{
  "horizontal_flip": true,
  "num_classes": 4,
  "hidden_act": "relu",
  "depths": [5, 5, 5],
  "label_smoothing": 0.2,
  "beta1": 0.95,
  "max_precond_dim": 1536,
  "one_sided": false,
  "warmup_steps": 160,
  "weight_decay": 0.08
}
Rows from block 10, named by matrix and row number. Rows with one number belong to one channel. Each number is 128 + 24 x the weight over its row's rms, rounded and kept within 0 to 255. All counts start at 0. After the name is the row's rms in percent of the matrix's.
# r30: branch 2 reduce pointwise conv (model.blocks.10.r3.0.weight, 128x256x1x1), inputs 0-85
# b30: branch 2 3x3 conv (model.blocks.10.b3.0.weight, 192x128x3x3, transposed), outputs 0-9, a 3x3 kernel for each
r30.54 095 [170 162 111 162 135  94 175 148 168 106 146  69 126 106 127 120 122 110 142  90 131 101  61 149 185 130 123 108 113 153 149 141 102  95 106  93  82 129 121 158 121 139 110 118 159 130 118 136 115  84 110  95  98  94 130 114  86 123 167 109 186 137 106 141 133 140 160 132 115 131 143  87 118 107 106  97 116 156 129 137 126 151 138 106 122 122]
r30.55 128 [126 137 149 110 125 105 108 161 172 112  95 115 146 139 124 133 126 147 101 137 135 109 110  97 163  82 125 158 133 155 166 125 133 119  96  48  98 113 143 106 117 140 122 138 129 111 110 108 118 111 118 111 112  85 113 167 150  65 119 130 201 149 134 127 149 144 174 124  86 128 139 165  95 103 124  64 119  95 117 110 133 134 132 144 113 135]
r30.56 104 [101 137 142 113 116 145 151 126  96 132 126  62 149 115 124 149 144 132  79 104 110 182 122 177  83 147 146 118 124 131 134  84 163  76 109 112 107 130 136 157 134 142 135 100 164 137 138 109 157 113 154 134  89 168 109 132 120 132 121 157 169 137 139  92 135 104 139 111 142 101 128 166 140 114 131 127  98 119 110 103 147 115 122 113 129  98]
r30.57 103 [ 92 110 145 180 107 102 120 147 139 133 140 209  93 108 114 113 123 125 119 145 134 116 144 140 128 129 109 153 122 175 164 160 131 158 130 121 125 108 134 183  72 129 116  84 130 175 128 117 118 121 150 108 106  99 109 125 116  90  95 134 147 124 123  95 133 114 118 118 120 129 195 117 123 118 109 109 143 183 128 121 139 134 105 150 114 155]
r30.58 122 [130 126 168 114 146 142 147  95 179  91 144 148 108 159 140 137 146 112 137 105 172 110 161 108 178 141 144  93 108 138 126 115 158 130 153  86 195 124 148 135 132 126 105  73 128 136 155 122  84 157 126 153  80 106 112 159 131 208 151 136  91 149 173 126 116 113 103 124  94 146 127 109 138  87 103  86 121 163 133 101 163 128 141 118 133 140]
r30.59 119 [140 120 114 104 139 103 159  76 144 131 104  99 168 120 104 105 107  99 111 123 123  95 175 147  82 111 157  97 128 108 134 139 132 114 175  90 131  98  86 123 110 140 124 123 128 127 135 183 122 119 108  82 126 108  86 140 126 133 122 126 135 129 162  93 128  85 149 112  73  82 162 106 107 130 114 142 115 124  78 147 153 117 106 115 124 128]
r30.60 096 [148 107 127 141 138 169  98 136  97  95 115  77 123  94 160 112 100 138 154 103 115 127 120 130  89 112 164 139 129 106 103 133 116 120 105 153 105 150 127 113 109 100 134 142 119 128 122 122 118  77 125 110 131 130  89 103 122  99 137 139 142 100  80 147 109 174 169 161 147 145 104 132 128 141 133 127 121  57 139 115 129 114 155 121 129 129]
r30.61 095 [ 93 106 119 173 148 162  82 116 114 107 117 111 100 109 140  93 149 141 131 139 137 161 108  98  85  74 112 156 129 143 132 113 100 117 125 130 123 116 157 146 123 121 120 121 154 151 134  95 121 110 130 135 181 113 111 134 130 122 105 132 131 126 129 105 114 128 110 116 136 114 104 142 145 118 126 127 153 152 108 104 173 100 166 132 137 109]
r30.62 105 [132 130 116 146 112 131 112 130 134  96  97  93 146 146 110 124 158 101 102 133 114 117 116 110 132 116 152 161 140  95 134 131 161 127 129 140  72 106 152 127  78 147 126 128  96 155 145 137  84  65  87 128 108 120 108 141 156 118 127 133 142 101 113 135 159 188 125 138 152 131 107 117  92 102 157 124 122 152 140  96 168 142 129 117 165 154]
r30.63 083 [141 131 139 127 145  71 114 108 196 166  98 123 126 116 202 148 175 161  99 136 163 148 138 107 116 169 139 138 193 156 160 144 113 144 122 122 184 134 137  71 110 159 177 116 118 105  93 139 134 118 149  77 106 122 161  74 123 165 177 146 144 145  99 140 102 118 148 142 158 126 175 112 128 115 116 106 146 124 144 145 107 131 126 130 107 116]
r30.64 071 [135 131 134 126 125  95 137 140 109 125 157 113 100 167 153 154 135 125 133  80 146 140 117 102 127 121 150  98 193 153 141 157 146 116  98 119 123 131 145 141  59  94 119 118 123 136 125 161 118 147 130 111 118  96 119 102 149 103 106 117 114 133 106 139 157 125  98  99 119 131 109 127 149 112 137 178 136 124 103 148 109 146 132 134 107 145]
r30.65 109 [139 161 177 162 148 146 118 171 139 144  54 128 105 158 113 110 131 204 113 144 103 103 142 174 166 136 184 135 121 110 127 161  98 163  96 118 209 132 105 119 105 133 136 137 107  97 164 145  96 115 161  87 125  97 183  75 121  71 121 119  74  90 165 150 127 130 139 102 129 131 152 136  97 137 152 131 157 107 146 135 111 127 147 146 130  73]
r30.66 103 [ 95 178 110 151  99  86 134 183 157 158  65 127 180 114 166 113 149  75 162 129 109 141 182 140 136  94 135 159 103 140 161 151 128  96  60 101 113 146 181 145 173 104 163 107 128  97 107 126 108 128 153  83 148 132 106 126 172 129 121 125 116 150 148 124 109 138  81 142 120 107 145  93 144 105 148 115 107 168 159 121 113 127 106  87 141 162]
r30.67 082 [ 98 125 121 180 189 120 108 135 177 103  94 118 123  98 165  75 135 158 162  93 170 135  94 138 219 107 134 117 119  84 126 130 115 166 144 142 153 114 185 112 170 146 109  88 144 133 106  97 110 137 124 128 151 116 130 108 145 136 126 133  93 167 126 115 108 156 143 115 103  96 186 149 121 110 142 145 116 100 144  83 169 144 117 139 134 142]
r30.68 105 [118 138 130 130 163 152 100 124 137 124 184 147 105 146 146 100 107 111 141 119 141  50 125 119 161  82 104  93 115 155 112 163  51 162 127 119 100 137 118 116 144 161 119 104  84 143 171 101 136 135 119 119 143 105 110 101 125  78 149 119 187 114 110 121 102 163 118 122 151 166 148 127  92 154  65 111 135 106 117 153 119 131 147 175 104 147]
r30.69 086 [ 78 135 138 102 123 174 115 131 136 134 161 111 137  60  60 145 154  98 137 131 122 147 149 104 124 139 148 124 132  86 111 102 118 136  92 128 149  81  72 126 138 152  71  86 139 112 130 120 153 124 122  76 148 106 148 165  98 120  93 143 186 146  99 141  99 107  92 121 126 109 138 119  86 117 127 102 149 135 149 106 121 110 156 151 124 147]
r30.70 106 [131 113 132 134 123 112 131 125 108 106  92  65 117 132 160 131 130 107 109  53  96 118 187 119 103 156 168 121 104  99 133 142 115  80  93 121 138 112  69 126 114 145  86  78 144 109 156 104 133 116 137 102  79  97 101 152 106  91 114 144 111 120 170 122 144 127 159 130 148  91 133 164  92 114 155 157 145 101 111 145 121 132 157 140 122 152]
r30.71 081 [104 145 118 153 137 149 117 118 133 134  99 129 149 159 176 122  67 115 148  90 162 118 158  95 151 173 185 109 138  97 125 135 195 178 169 143 140 112 127 112 193 123 129 121 127 152 135 144 137 107 140 125  82 134 192 109 105 120 138 107 152 149 101 120 134  88 110 147 133 124 121  99 171  77 140 151 106 117 106 129 109 140 151 125 145 129]
r30.72 083 [102  92 153 104 124 165 138 109 152 153 120 162 140  99  88 135 138 107 119 143 158 123 154 102 136 103 121 170 108 137  90 125 169 165 114 124 159 157 127 118 133 159 139 128 139 122 115  99 115 144  88  80 117 100 158 130 109 121 135 122 114 114  94  96 134 123 104 120 139 142 162 157 137 168 171  49  97 130 101 102 145  77  99 167 115 173]
r30.73 110 [163 102 160 143 127 119 144 179  94 142  88 114 109 118 102  85 162 133 106 119 112 178 202 158 132 153 111 121 141 153 124 131 140 126 173 105 111 127 141 143 219  85 144 113 104 159 113 143 131 115 174 118 175 164 149 147 154 144 123 110 100 146 144 165 132 148 105 140 156 104 119 129 133 163 144 144 144 132 142 109 106 123 155 101 109 138]
r30.74 099 [137 114 131 111 134 138 141 152 139 177 142  83 126 123 108 118 125 108 110 121 161 104 156 140  76 160 137  58 180 111  83 144 114 140  91  90 139 132 106 153 147 103  95 163 152 153 138 115 134 118 108 138  95 114 118 121  98  96 158 177 163 124 164 120 139 135 153 155 119 137 136 146 118 137 118  94 101 107 125 113 122 104 139 143 117 115]
r30.75 085 [152 133  97 148 143 128 156 105  96 119 127 120 160  67 104 130 170  95 134 135 121 123 162 105  93 146  87 114 139 142 137 140 130  80 109 118 119 134  49  95 138 157 150 183 133  94 100 143  89 147 107 111 165 148 178 160 121  91 113 132 138 107 186 105 113 125 145 137 187 153 142 153 141 134 127 159 129 161 124 142 114 142 135 114 136 115]
r30.76 130 [ 72 131 167 159 140  91 166 111 145  87 153 102 161  62 164 127 143 106 110 125 111 138 160 161 123 182 133 152  94 148 117 144 103 176 180 168 159 124 126 112 164 159 184 150 101  98 165 109  92 119  87 157 125  99 120 119  98 127 129 123 133 123 184 128 139 134 147 120 131 128 133 116 122 109 134 132 105 108 140 133 132 119 118 130  95 109]
r30.77 088 [ 95 117 159 132 115 105 100 133 182 147 195 146 142 163 100 148 139 153 103 142 144 105 166  89  97 137 166  97 137 108 155 157 120 106  97 154 157 114 154 158  91 109  91 150 105 167 117  99 147 112 100 110 107 134 100 111 167 105 140 169 132 117 110 114 175 112 168 132 176 103 117 129 137 151 103 142  98 143 139 132 136  63 128 101 146 157]
r30.78 103 [133 132  97 135 129 129 110 155 141 114 163 228 117 135 149 150 139 157 166  91 156 151 128 127 164 150 135 128  93 104 110 140 122 117  86 109  64 145 166 128 132 122 123  98 130 110 135 107 136 195 180 169 142  99 141 118 156 122 163 133 122 138 151 119 148 114 118  91 100 139 127 155  99 133  90 125 148 161 127 110 128 102 146 123 123 118]
r30.79 117 [140 115 112 143 101 132 151 173 181 163 138 172 145 156 125 141 136 140 123 125 112 164 159 197 154 151 166 155 124 164  77  93 161 132 123 140 152 153  88 149 112 143 133 119 132 193 118 117 163 116 157 105 136 147 140 139  93 108 155 148 111 106  60 147 140 133 153 138 163  79 169  98 101 138 143 106 119 123 137  94 156 118 119 154 111 178]
r30.80 080 [170 117  90 172 166 128 148 142 117 138 129  91 124 153 111 153 114 104 126 128 153 124 114  88  97 100 144 111 143 108 119 162 126 140 103 128 127 153 112 188 132 171  95 129 160 145 127 103 139 192  90 139 114 181 130 132 110  70 111 144 158 168 126 131 132 157 163 126  64 137 116 125 120 108 102 148 154 133 134  92 156 120  66 145 117  91]
r30.81 082 [109 156 103 100  94 160 120  88 164 132 114  81 107 151 149 175 130 111 115 133 146 131 134 120  98  92 165 155 164 124 115 144  98 111  81 142 172 154 105  73  96  83 152 142  86 135 139 130  68  70  88 140 107 103 139  78 139  66 111 132 134 111 120 118 133 132 127 148 163 117 143 137 111 107 138  81 119 100 169 138 119 129 116 150 101 107]
r30.82 112 [143 151 195 112 123  98  87 121  83 102 119 103  98 129 158 139 147 119 114 181  92 106 147 125 135 101  90 174 165 128 150 151  87 107 167 141 143 166 102 133 155 116 141  98 138 130 124 116 147  91 107 127 142  89 101 120 180 133 128 143 120 151 152 133 130 152 100 110 123 111 165 135 161 127 135 104 137 153 170 144 122 111 147 105 110 123]
r30.83 097 [141 133 127 156 187 130 139 166 103 129 138 135 102 118 136 102 128  93 136 103 108 109 219 142 112 167 117 128  87 145 172 132 168 120 135 109 108 129 156 167 160 110 116 170 107 154 133 112 110 133 128 138 137 121 120 134 104 103 130 148 134 124 175  91 121  96 124 152 110 137 138 121 129 154 143 150 103 129 190 156  80 173 150  96 141 135]
r30.84 085 [156 151  89 161 139 104 128  71 113  94 153 121 112 141 103 132 136 133 114 118 134 118  74 141  96 146 116 105 113 134 124 128 126  93 124 122  92  72 122 109 107 135 129 148 105 123 129 133 100  91 106  86 131 103 123 128  89  93 114 129 207 127 167  99  98 130 112 112  89  98 154 149  72 114 118 124 131 121 169 130 135 132 102 105 156 144]
r30.85 105 [175 139 130 186 147 145 182 145 121 144 108  93 143 118 126  99 107 153 140  79 183  94 132 113 132 158 125 160 122 135 128 130 150 148 178 129 123 145 149 151 138 125 130 186 129 139  90 135 113  85 141 118 101 152 185 118 126 171 156 132 106 137 108 151 122 134  84 114 112 151 119 134 116 142 142 154 122 133 156 124  99 132 130 160 143 155]
r30.86 102 [154 118 141  96 135 155 175 132 156 125 123 131 138 170 146 150  76 108 111 125 135 142 166 139 167 165 105 129  61 148 154 128 143 117 169 109 111 138 108 169 131  90  87 232 111 177 118 127 159 152 129 136 127 169 184 154  96 109 151 113 119 187 126 151 116 107 156 144 123 141 118 144 163 145 136 143 110 123 151 126 109 153 130 174 133 154]
r30.87 078 [ 97 112 166 168 135 122 148 127 165 143  96 188 138 114 111 117 143 161 112 104 123 135  99 181 121 118 132 153 125 112  77 154 155 146 123 130 150  89 121 144  79 164 131 115  87 151 125 106 113 102 163 114 112 102 140 121 182 116 124 203 101 126 159 129 144  99 106 135 146 160 137 159 110  88 139 151 124 141 110  88 176 131 103 138 133 134]
r30.88 105 [157 131 131 167 119 116 134 120 121 125 106 136 152 174 121 149 185 118 153 140 163 129 131 110 112 154  95 142 158 169 117 123 102 105 115 132 137 103 107 171 107  87 159  96  61 137 145 148  89 120 127 145 120 154 126 139 146 122 109 118  90 124 173 132 150 151 116 126 139 154 116 134 122 150 106 132 107  87 138 144 108  97 143 121 102  90]
r30.89 088 [116 106 123 129 124 167 120 104 114 149 109 134 122 137 102  93 148 109 115 121 109 152 169 154 115 142 127 117 120 139  73 127 184 124 133 155  92 131  83  93 158  97  47 148 167 125  92 116 149 122 133 101 108 139  89 141 104 104 130 153 128 170 140 148 185 124 119 133 129 128 162 102 122 126  92 108 113 118 114  82 155 141 137 168 122 174]
r30.90 096 [154 130  94 150 178 119 135  84  99 122 110  89 166 140 158 158 156 108 189 179 110 148  85 141 126 116 151 116 185 154 135 103 129 130 155 138  99 143  87 143 111 128 148 174 158 100 127 102  87 125 121  95 164  78 150 156 132  89  73 107 158 109 145 103 145 121 140 132 131  99 135 101 160 126 124 127 138  75 159 137 150 122 131 152 136 111]
r30.91 102 [175 148 146 166 187  76 176 153 128 101 118 147 130 103 141  97 106 129  96  61 152  76 155 106 160 107 128 104 136 144 153 123 141 122 149 120 146 188 123 132 156 130 117  95 110 157 139 128 132 109 172 105 147 127 167 119 136 126  80  96 120 121 156 130 147 161 113  93  92 114 148 105 127 139  91 201 137 111 109 129 115 117 140  95 117 114]
r30.92 136 [ 90  69 127 105  88 127  96  81  93 103 128  88 132 118  99 140 133 125 119 145  90 139 105 129 111 141 108 125 117 127  67 112 152  86 106 101 115 104 100 108 117 107 120 154 122 143 117 148 119  55 159 140  94  92 106 134 129 104 130  96 131 122 123  60 123 162 113 125 133 120 143  83 162 137 141 144 100 128 143 123 155 132 139  77 153  84]
b30.54 090 [153 137  53  91 124 116 138 135 148 143 135 165 123 142 108 139 116 135 170 111  77 115 132 101 120 103 116 130  99 119 124 117 102 108 114  71 149 106  99 131 124 133  90 139  99  97 118 135 131 126 113 180 126 107 173 153 158 149 132 151 151 121 120  91  99  82 115  96 146 152 103 122 118  88 113 125 104 105 137 184 149 131 161 114 130 130 112 126 145 143]
b30.55 132 [122 130 117 100 147  80 124 127 134 128 150 144  97 129 124  78 123 118 133 164  65  99 171 163 107 100 147 112 123  99  97 121 134 120 124 109 109 152 113 159 150 123 149 148  88 159 169 106 110 157 115 150 153 150 110 152 157 150 128 132 149 174 142  58 103 132 126 136 126 117 142 123 111 132 147 155 149 140 187 147 108 111 140 101 100 142 100 124 139 147]
b30.56 103 [139 130 105 168 134 165  97 168  95 104 118 161 131 115 128 121 100 126 160  92 161 116 145 166 129 205 144 137 111  75 105 143 124 126 113 114 138 126 109 103 114  79 116 125 140 121 108  94 121 121 161 110  90 118 128 123 156 139 156 123 154 111 108 156 111 119 118 183 148 148 106 128 141 135 121 101 119  56 120 170 157 138 118 154 131 139  99 108 138  78]
b30.57 102 [110  74 206 142 143 128 182 166 189 141 145 131 116 138  90 124 101 113  96 105  70 166  90  78 136 154 115 138 137 105 167 138 126 126  75 113 123 182 170 145 159 112 146 139 114 142 163 117 131 108 101 130 139 110 110 138  98 146 135 142 108 131 122 128 178 104 126 107 157 163 103 113 147 152 159  81 165 139 149 138 105  97 175  78 140 178 154 109 142 106]
b30.58 130 [ 98 138 126 122 171 105  98 101 123 126 149 130 151 104 133 188 114 107 120 111 119 208 135 124 121 118 195 162 125 170 105  87  96 139 112 121 171  98 106 169 137 155 154 104 116 147 125 137 150 126 129  86 109  98 122 104 141 151 139 115  93 108 134 105 153 146 129 102 129 135 113 165 139 110 121 122 119 141 111 126 126 145 137 136 154 131 128 155  98 167]
b30.59 120 [144  75 160 128 136 131 123 142 101  92 140 161 144 150 116 156 145  87 149 122 114 111 143 144  81 127 104 159 147 108 123 109 121 108 101 158 113 129 136 125 145 136  90 103 143 124 112 113 122  86 118 146 105 125 127 195 157  94 106  83 145 147 131 145 106 145 125 125 187 146 130 107 116 151 125  86 172 122 122 146 130 136 115 136 133 126 141 140 143 162]
b30.60 085 [126 165  64 108 154 129 133 109 125 153 120 133 118 134 129 125 126 143 120 115 153 114 181 123 167 193  94 129 133 128 155 120 122 116 109 117 128 115 116 144 114 121 103  67 158 123 129  83 107 138 155 139 105 186 115 127  92 139 122 148 129 134 133 163 108 120 160 134  89 101  94 112 151 137 145 106 113 143  99 119 189 112 127 115 147 125  84 146 156 135]
b30.61 086 [147 139 101 141 115  97 101  94 113 131 114 113 155 166  85 151 148 126 107 134 109 113 145 112 178 123  97 135 102 160 128  80 110 121 104 156 206 186 123 163 169 136 121 170 140 128 135 123 119 114 131 131 121 142 137 128 168 120  98 111 172 120 115 117 140 130 145 124  94 146 105 132 122  90  89 140 157 135  89 100 131 127 109 124 114 162 152 193 136 112]
b30.62 096 [107 101 117 160 132 143 148 127 131 165 141 136  91 111 121  96 137 114 117 147 167 110 114 129 143 143 161 125 126 122 155 119 131 119 114 151 103 126 123 120 101 171 102 108 161 142 108  95 132 143  80 133 140 167 167 125 144 103 115 138 156 158 161 168 158  96 186 128  45 121  95 108 104 158 165 125 142 113 130 125  84 109 147 127 159 120  66 128 138  98]
b30.63 089 [103 129 137  93 132 136 122 123 108 126 115 133 114  99 124 139 108 156 166 131 140 120 142 152 135  79 168 147 163 111 128 152 139 114 102 105  94 119 150  99  94 151 127 122 159 156 128 189 129 121 138 103 124 113 135 146 146 123 128 127 109 112  93 168 118 117 104 125 160 121 116 148 123 178 104 151 135  93 158 106  76 135 141 128 145  97 140 135 103 118]
b30.64 072 [ 83 114 117 138 206 184  96  87 108 142 138 104 165 167 119 147 130 104 152 140 109 135  85 134 169 146 156 141 129 129 113 119 123  99 145 153 132 158 138 112 142 122  73 155 167 110 110 156 106 110 101 119 137 144 135 111 130 107 132 117 154 128 146 144 177 132 125 157  68 131 141 144 146 129 111 116 165 186 134  62  86 141 169 143 139 169 156 151 105 120]
b30.65 116 [120  93 107 123 132 119 137 111 140 119 112 135 114 142 142 131  92 137 112 163 139 138 114 130  96 114 153 122 151 158  93 142 168 111  86 103 108  82 108  79 148 114 122 182 117 137 179 115 101 124  97 139 151 168  95 131 138 169 137 129  90 105 106  88 121 127 145 160  98 112 120 138 116 105 144 125 138 149 115 123  96 128 112 115 169 167 126 116  90 130]
b30.66 107 [ 77 145 108 104 122 175 151 134 106 132 132 121 118 148 115 114 132 134 122  74 139 161 115 156  94 168 124 117 130  96  93 118 132 125 141 132 115 140  86  63 146 133 136  72 156 186  77 146 172  73 126 115 128 120 160 114 103 158 113 123 102 119 165 126 147 145 140  77 138 101 104 145  97 102 126 141 158 136 116 128 137 119 159 105 110 101 112 153 127 138]
b30.67 084 [ 85  90 132 113 147 105 148 117 130 143 126 137 128 118 136 144 111 131 185 111 108 138 110  95 137 114 114 125 166 152 104 140 131 125  88 141 139  98 100 114 131 130 110 139 102 176 161 139 144  65 117 111  97 138 132 151 143 144 124 114 114 130 104 139 104 122 168 151 150 123  88 104  84  88 146 132 142 101 158 136 104 153  88  97 116 163 103 131  63 103]
b30.68 090 [100 132 153 100 145 120 147 178 152 142 129 138 107 145 170 147 101 127 122 125 145 150  84  84 103 153 118 143 136  79 167 169 119 128  98 109 118 116 142 199 159 162 136 139 170 137 136 143 104 136 156 138 138 120 134 116 134 113 143 112 171 136 126 105  80  69  70 159 134 158 167 112 163  97 189 129 116 152 133 151  97 132 126 147 128 110 156  96 122 157]
b30.69 088 [140  91 163 151 153 119 133 139  85 144 121 139 129 130 125 131 131 145  36 128 134 123 132 145 133 196 173 120  87  79 125 130 146 116  92  93 140 169 120 146 124 140 125 150 119 103 132 165 133 116 168 111 180 141 124 127 128 126 145 164 137 135 141 129 112 103 136 123 162 186 117 148 170 126 111 131  75 124 120 103 190 127 193 104 109 139 112 121 119 140]
b30.70 098 [ 87  79 108 204 183 206  97 121  49  97 109 151 112 131 130  99 113 122 113 159 125 121 130 177 127 102 148 165 122 106 102 109  96 123 160 142 137 168 105 154 154 114 151 167 126 138 121 129 114  76 129 141 122 105 139 113 162 122 141 127 134 155 126 120 119 142 119 194 113 157 138  96  93 101 143 137 113 111 122 158 114 108 122 178  94 145 132 118 161 130]
b30.71 088 [113 113 148 120 123 115 126  94 139 124 130 127 145  72 151 189 151 107 114 130 131 107 130 130  99  98 154 118 123 124 126  95  91 109 127 172 135 109 140 139 137 102 108 129  49 147 123 107 123 142 112 168 110 137 153 162 116 121 125 135 120 135 111 111 131 149 139 113 153 107  84  95 119 140 132 132 151  96 173 111  88 126 110 178 131 100 137 121 117 132]
b30.72 083 [157 155 191 128  92  67 145  87 142 155 154 117 102 124 130 151 129 153 100 144 108 137 146 125 104 144 140 133 127 132 125 128  80 114 154 162  95 154 131 165 112 144 104 117 104 115 115  80 101 132 117 113  96 163 154 174 100 126 152 136 134 129 127 132 116 111 128 130 154 158 141 123 114 164 138  99 167 122 145 143 108 160 167 132 118  79 116 117  95 158]
b30.73 122 [114 130  92 152 162 124 145 148 144 140 121 133 164 138  88 122 134 121 147 111 175  84 184 186 156 119 120 146 156 151 111 147 169 148 122 156 123 125 154 117  76 116 142 133 151 111 149  94 140 181 153 136 156 122  88 131 158 145  92  89 148 140 157 114 174 181 154  98  75 123 116 127 124  80  90 123 136  94 129 183 174 125 127 111 142 142 106 154 110 115]
b30.74 094 [139 170 189  83  82 132 146 116 111 145 126 101 126 139 133  97 109 108 115 157 134  87 133 150 106 156  91 154 130 135 145 120 102 160 150 119 116 168 134 169 185 178 132 169 160 139 139 122  82 143 119 131  97 130  94 120 119 105 133 122 147 134 122 162  75  78 109 145 190 147 140 154 116 151 130 106 152 163 161 139  82 117  81 146 116 106 167 130 134 133]
b30.75 086 [174  94 154 141 156 166 113 109 121 122 143 136 143 117 133 106 107 129  87 126 164  71 133 196  96 124  84  90 119 170 153 110 136 199 139 115 164 174 111 145 122 129  76 132 143 121 163 149 160  90 128 181 141 168 169 122 107 128 131 134 130 140 134 112 117 134 146 176  99 152 123  64 142 138  90 120 140 132 106  97 107 108 130 158 134 139 170 175 129 141]
b30.76 130 [211 162 179  43 102 112 115 150 136 136 142 165  98  99  96 140 123  90 104 139 196 142  96 117 166  85 101 141 134 141 174 125 134  99 116 110  86 141 175  68 146 178  90 171 184 112 120 144 132 126 168 100 133 119  88 114 118 127 135 154  93 114 150  88 101 102 104 139 120 156 163 144 197  89 137 132 140 118 112 137 132 174  84 110 119  79 143  90 122 132]
b30.77 091 [ 63 166 174 128 133 142 108 110 151 142 136 105 135 136 139 116 136 114 156  59 109 137 115 121 108 110 135 119 152 119 113 170 136 138 110 102 111 137 122 108 154 129 111 124 139  83 124 116 126 143  32 120 140 120 114 101 120 105 159 144 160 158 145 140 131 113 109 153 149 134 143 162 127 176  98 117 145 119  92 173  85 114 119 157  89 120 149 163 167 111]
b30.78 118 [128 132 123 113  89  91 104 135  95  95 138 105  93 152 130 129 126 166 128 120 124 112 149 114 105 171 106 136 108  96  82 142 167 176 114 124 137 117 112 131 131  74 145 122 153 124 123 146 149 127 142 118 157 133 157 137 157 107 112 119 114 115 157 132 106 125 128 146  94 123 130 118 148 121 122 166 122 152 114 122 137 112 188 130 118 151 124 132 124 136]
b30.79 110 [ 93 112 186 132 116 105 175 126 138  87 122 112 128 131 120 108 150 138 123 133 123 119 172 171 126 137 135 100 114 105 118 148 134 146 116 111 116 134  99 172 140 120 129  51  95 126 145  96 104 116  88 149 130 128 136 163 132  98 109 134 125 136 129 152 122 123 167 153 180  98 125 112 116 112  84 124 103  92 111 145 118 120 148 119 137 116 114 152 157 114]
b30.80 079 [107 150 131 114 137 166 122 128 121 145 163 128 103 139 148 134 130 110 123 139 125 135 109 100 142 190 130 145 122 103 131 100 115 116 129 143 145 115 118 153 133 130 167 172 123  83 101 143  67 161  88 140 122 103  89 136 131 117 128 123 154 129 104 145 136  86 135  92 120 150 153 183 159 185 179  95 104 153 112 135 113 119 147 205 133 157 161 138 155  90]
b30.81 077 [132 126 161 179 144 146  69 111  86 154 125 155  97 139 130 161 134 118 116 147 137 171 144 115 179  88 186 163 149 111 105 130 141 107 110 142 133 153 163 130 132 130  58 175 154 113 149 150 131 141 124 121 116 106 113 111 134 116 139 152 125 128 141 115 149 104 124 163 112 166 161 150 147 135  93 104 121 109 154 163 114 131 171 126 140 144 156 174 133 110]
b30.82 107 [101 122  79 166 171 122  94 103 111 104 133 119 147 128 138 153 120  85  58 126 146 151 154 168 119 130 182 143 198 115 113 141 147 137 110 107  81 107 146 105 128 191 110 121 134 121 122 131 142 115 179 139 116 107 156 107 102 159 111  83 128 122 116 142  95 126 138 110 159 145 126 124 128 144 157 150 160 101 147 127 139 159 123 139 144 140 148 116 123 106]
b30.83 086 [150 119 136 161 100 168 154  82 170 122 147 106 144 146 114 120 112 138 175 134 139 119 112 176 141 127 129 111 141 158 154 120 125 165 126 135 140 139 124 178 130 151 110 122  95 136 128 140 170 140 129 139 150 135 115 150 133 129 114 117 142 126 136  84 138 155 142 140 110 114 131  92  85 102 114 121 104 130 141 123 139 131 134 130 110 123 101 127 174 167]
b30.84 092 [ 98 113 124 196 124 135  76 106 130 140 126 106  86 119 149 120 138 137  69 121 163  82  87 145 145 120 142 114 103  81 141 138 102 116 128 146 139 190 106 125 140 145 111 147  95 119 138 151 124  76  78 147 151  96 117 128 163  99 116 169 146 174 126 106 134 145 133 120 125 108 147  69 142 126 135 117  92  98 129 134 100 147 132 105  97 135 158 141 153 152]
b30.85 112 [158  90 141  76 124 111 183 153 171 139 153 124 136 144 116 127 106 107 112 132  86 120 136  72 125 123 101 123  96 108 147 181 135 109  96 115 115 126  98 116 162  93 117 152  86  94 112 121 118  82 134 106 108 188 149 169 119 133 118 126 129 108 122  71 135 168 175 158 101 106 119  79 134 127 105 149  83 154 115 107 130 107 171 150 116 120 143  99 142 167]
b30.86 103 [153 116 129 148 122 109 175 128 140 105 130 135 152 131 141 133 127 131 101 110  82  84 110  76 127 126  92 112 119 114 119 124 135 150 167 120 109 130 110 100 151 113 115 169  92 135 103 130 117 124 121 124 149 130 137 158 126 136 120 154 143 124 150  74 140 158 126 134 162 129  94  82 117 137 118 126 120 120 118 119 130 140 140 146 133 115 131 147 150 160]
b30.87 086 [153 119 112 121 169 100  94  99 149 113 118 116 139 126 104 150 138  95 177 110 121 143 148 117 153 121 151 111 127 102  86 140 144  80 109 184 108 130 117 138 133 127 138 105 130 171  78  99 122 151  94  91 133 131 140 157 182 169 139 117 121 109 101 107 135 145 165 101 149 169 151 128 123 107 161 119  89 108  95 160  98 123 132 120 176 112 113  92 143 130]
b30.88 098 [ 90 141 100 139 126 154 134 129 160 133 122 112 167 114 130 110  77 108 113 112 121 112  81 193 134 147 144 143 162 134 125 115 142 139 120 155  99 116 154 137 154 127  55 107 147 150 128  91 114 127 109 147 142 161 121  97 105 123 107  86 150 135 140 101 121 123 119 100  45  88 133 114 126 112  86 130 110 137 122  98 165 144 101 100 136 109 124 119 112 133]
b30.89 081 [150 105 165 141 169 128 150 151 129 127 110 141 181 122 163 141 131 116 114 123  72 107 153 137 111 140 119 126 164 105 110 116 170 140  78 156 157 141  87 151 162  93 161 143 150 113 133  66  81 142 134 155 128 156 125 151 160 129 121 121 115 123 138 118 142 172 118 129 155 144 117  71 148 129 145 104 155  84  71 134 123 154 122 131  95  82 105 126 148 144]
b30.90 093 [159 115 106 187 149 151  88 116  98 137 130 120 147 102 152 135 110 125 125 147 148 126 143 121 181 222 100  94 132 121 125 119 132 118 146 112 117 106 111 145 125 171  87 100 187 129  81 105 128 117 115 160 132 145 118  93  87 174 130 126 163 129 173 180  98  87 153 140 106 122 157 158 132 142  86 103 108 114 140 155 161 109 137 118 100 136 129 102 154 156]
b30.91 096 [134  91  93 108 148 145 119 107 130 147 128 115  94 145 143 129 108 130 176 109 120 115 146 132 100 146 104 139 122 139 141 144 122 117 118 137 137  91 108  97 157 121 146 168  75 125 133 158  95 140 145  91 178 120 140 168 134 132  99 152 116 111 112  82 127 171 214  86  59  99  98 126 125 105  84 129 122 125 108 144 136  88 130 133 150 138 164 118 129 138]
b30.92 141 [148 101  78 138 120 151 138 103 107 142 118 157 138 133 105  94 114 122 111 101  98 112 111 105 113 125 167 131 105 118 147 125 149 119 122 104 100 117 136 108 140 143  88 119  85 100 117 104  79 150 159 111 115  63 138 133  99 121 125 124  92 138 110 155 196  37 131 147 129 107 104 165 143 139 160 134 119  84 162 125  85 119 116 107 139 122 119 143 137 145]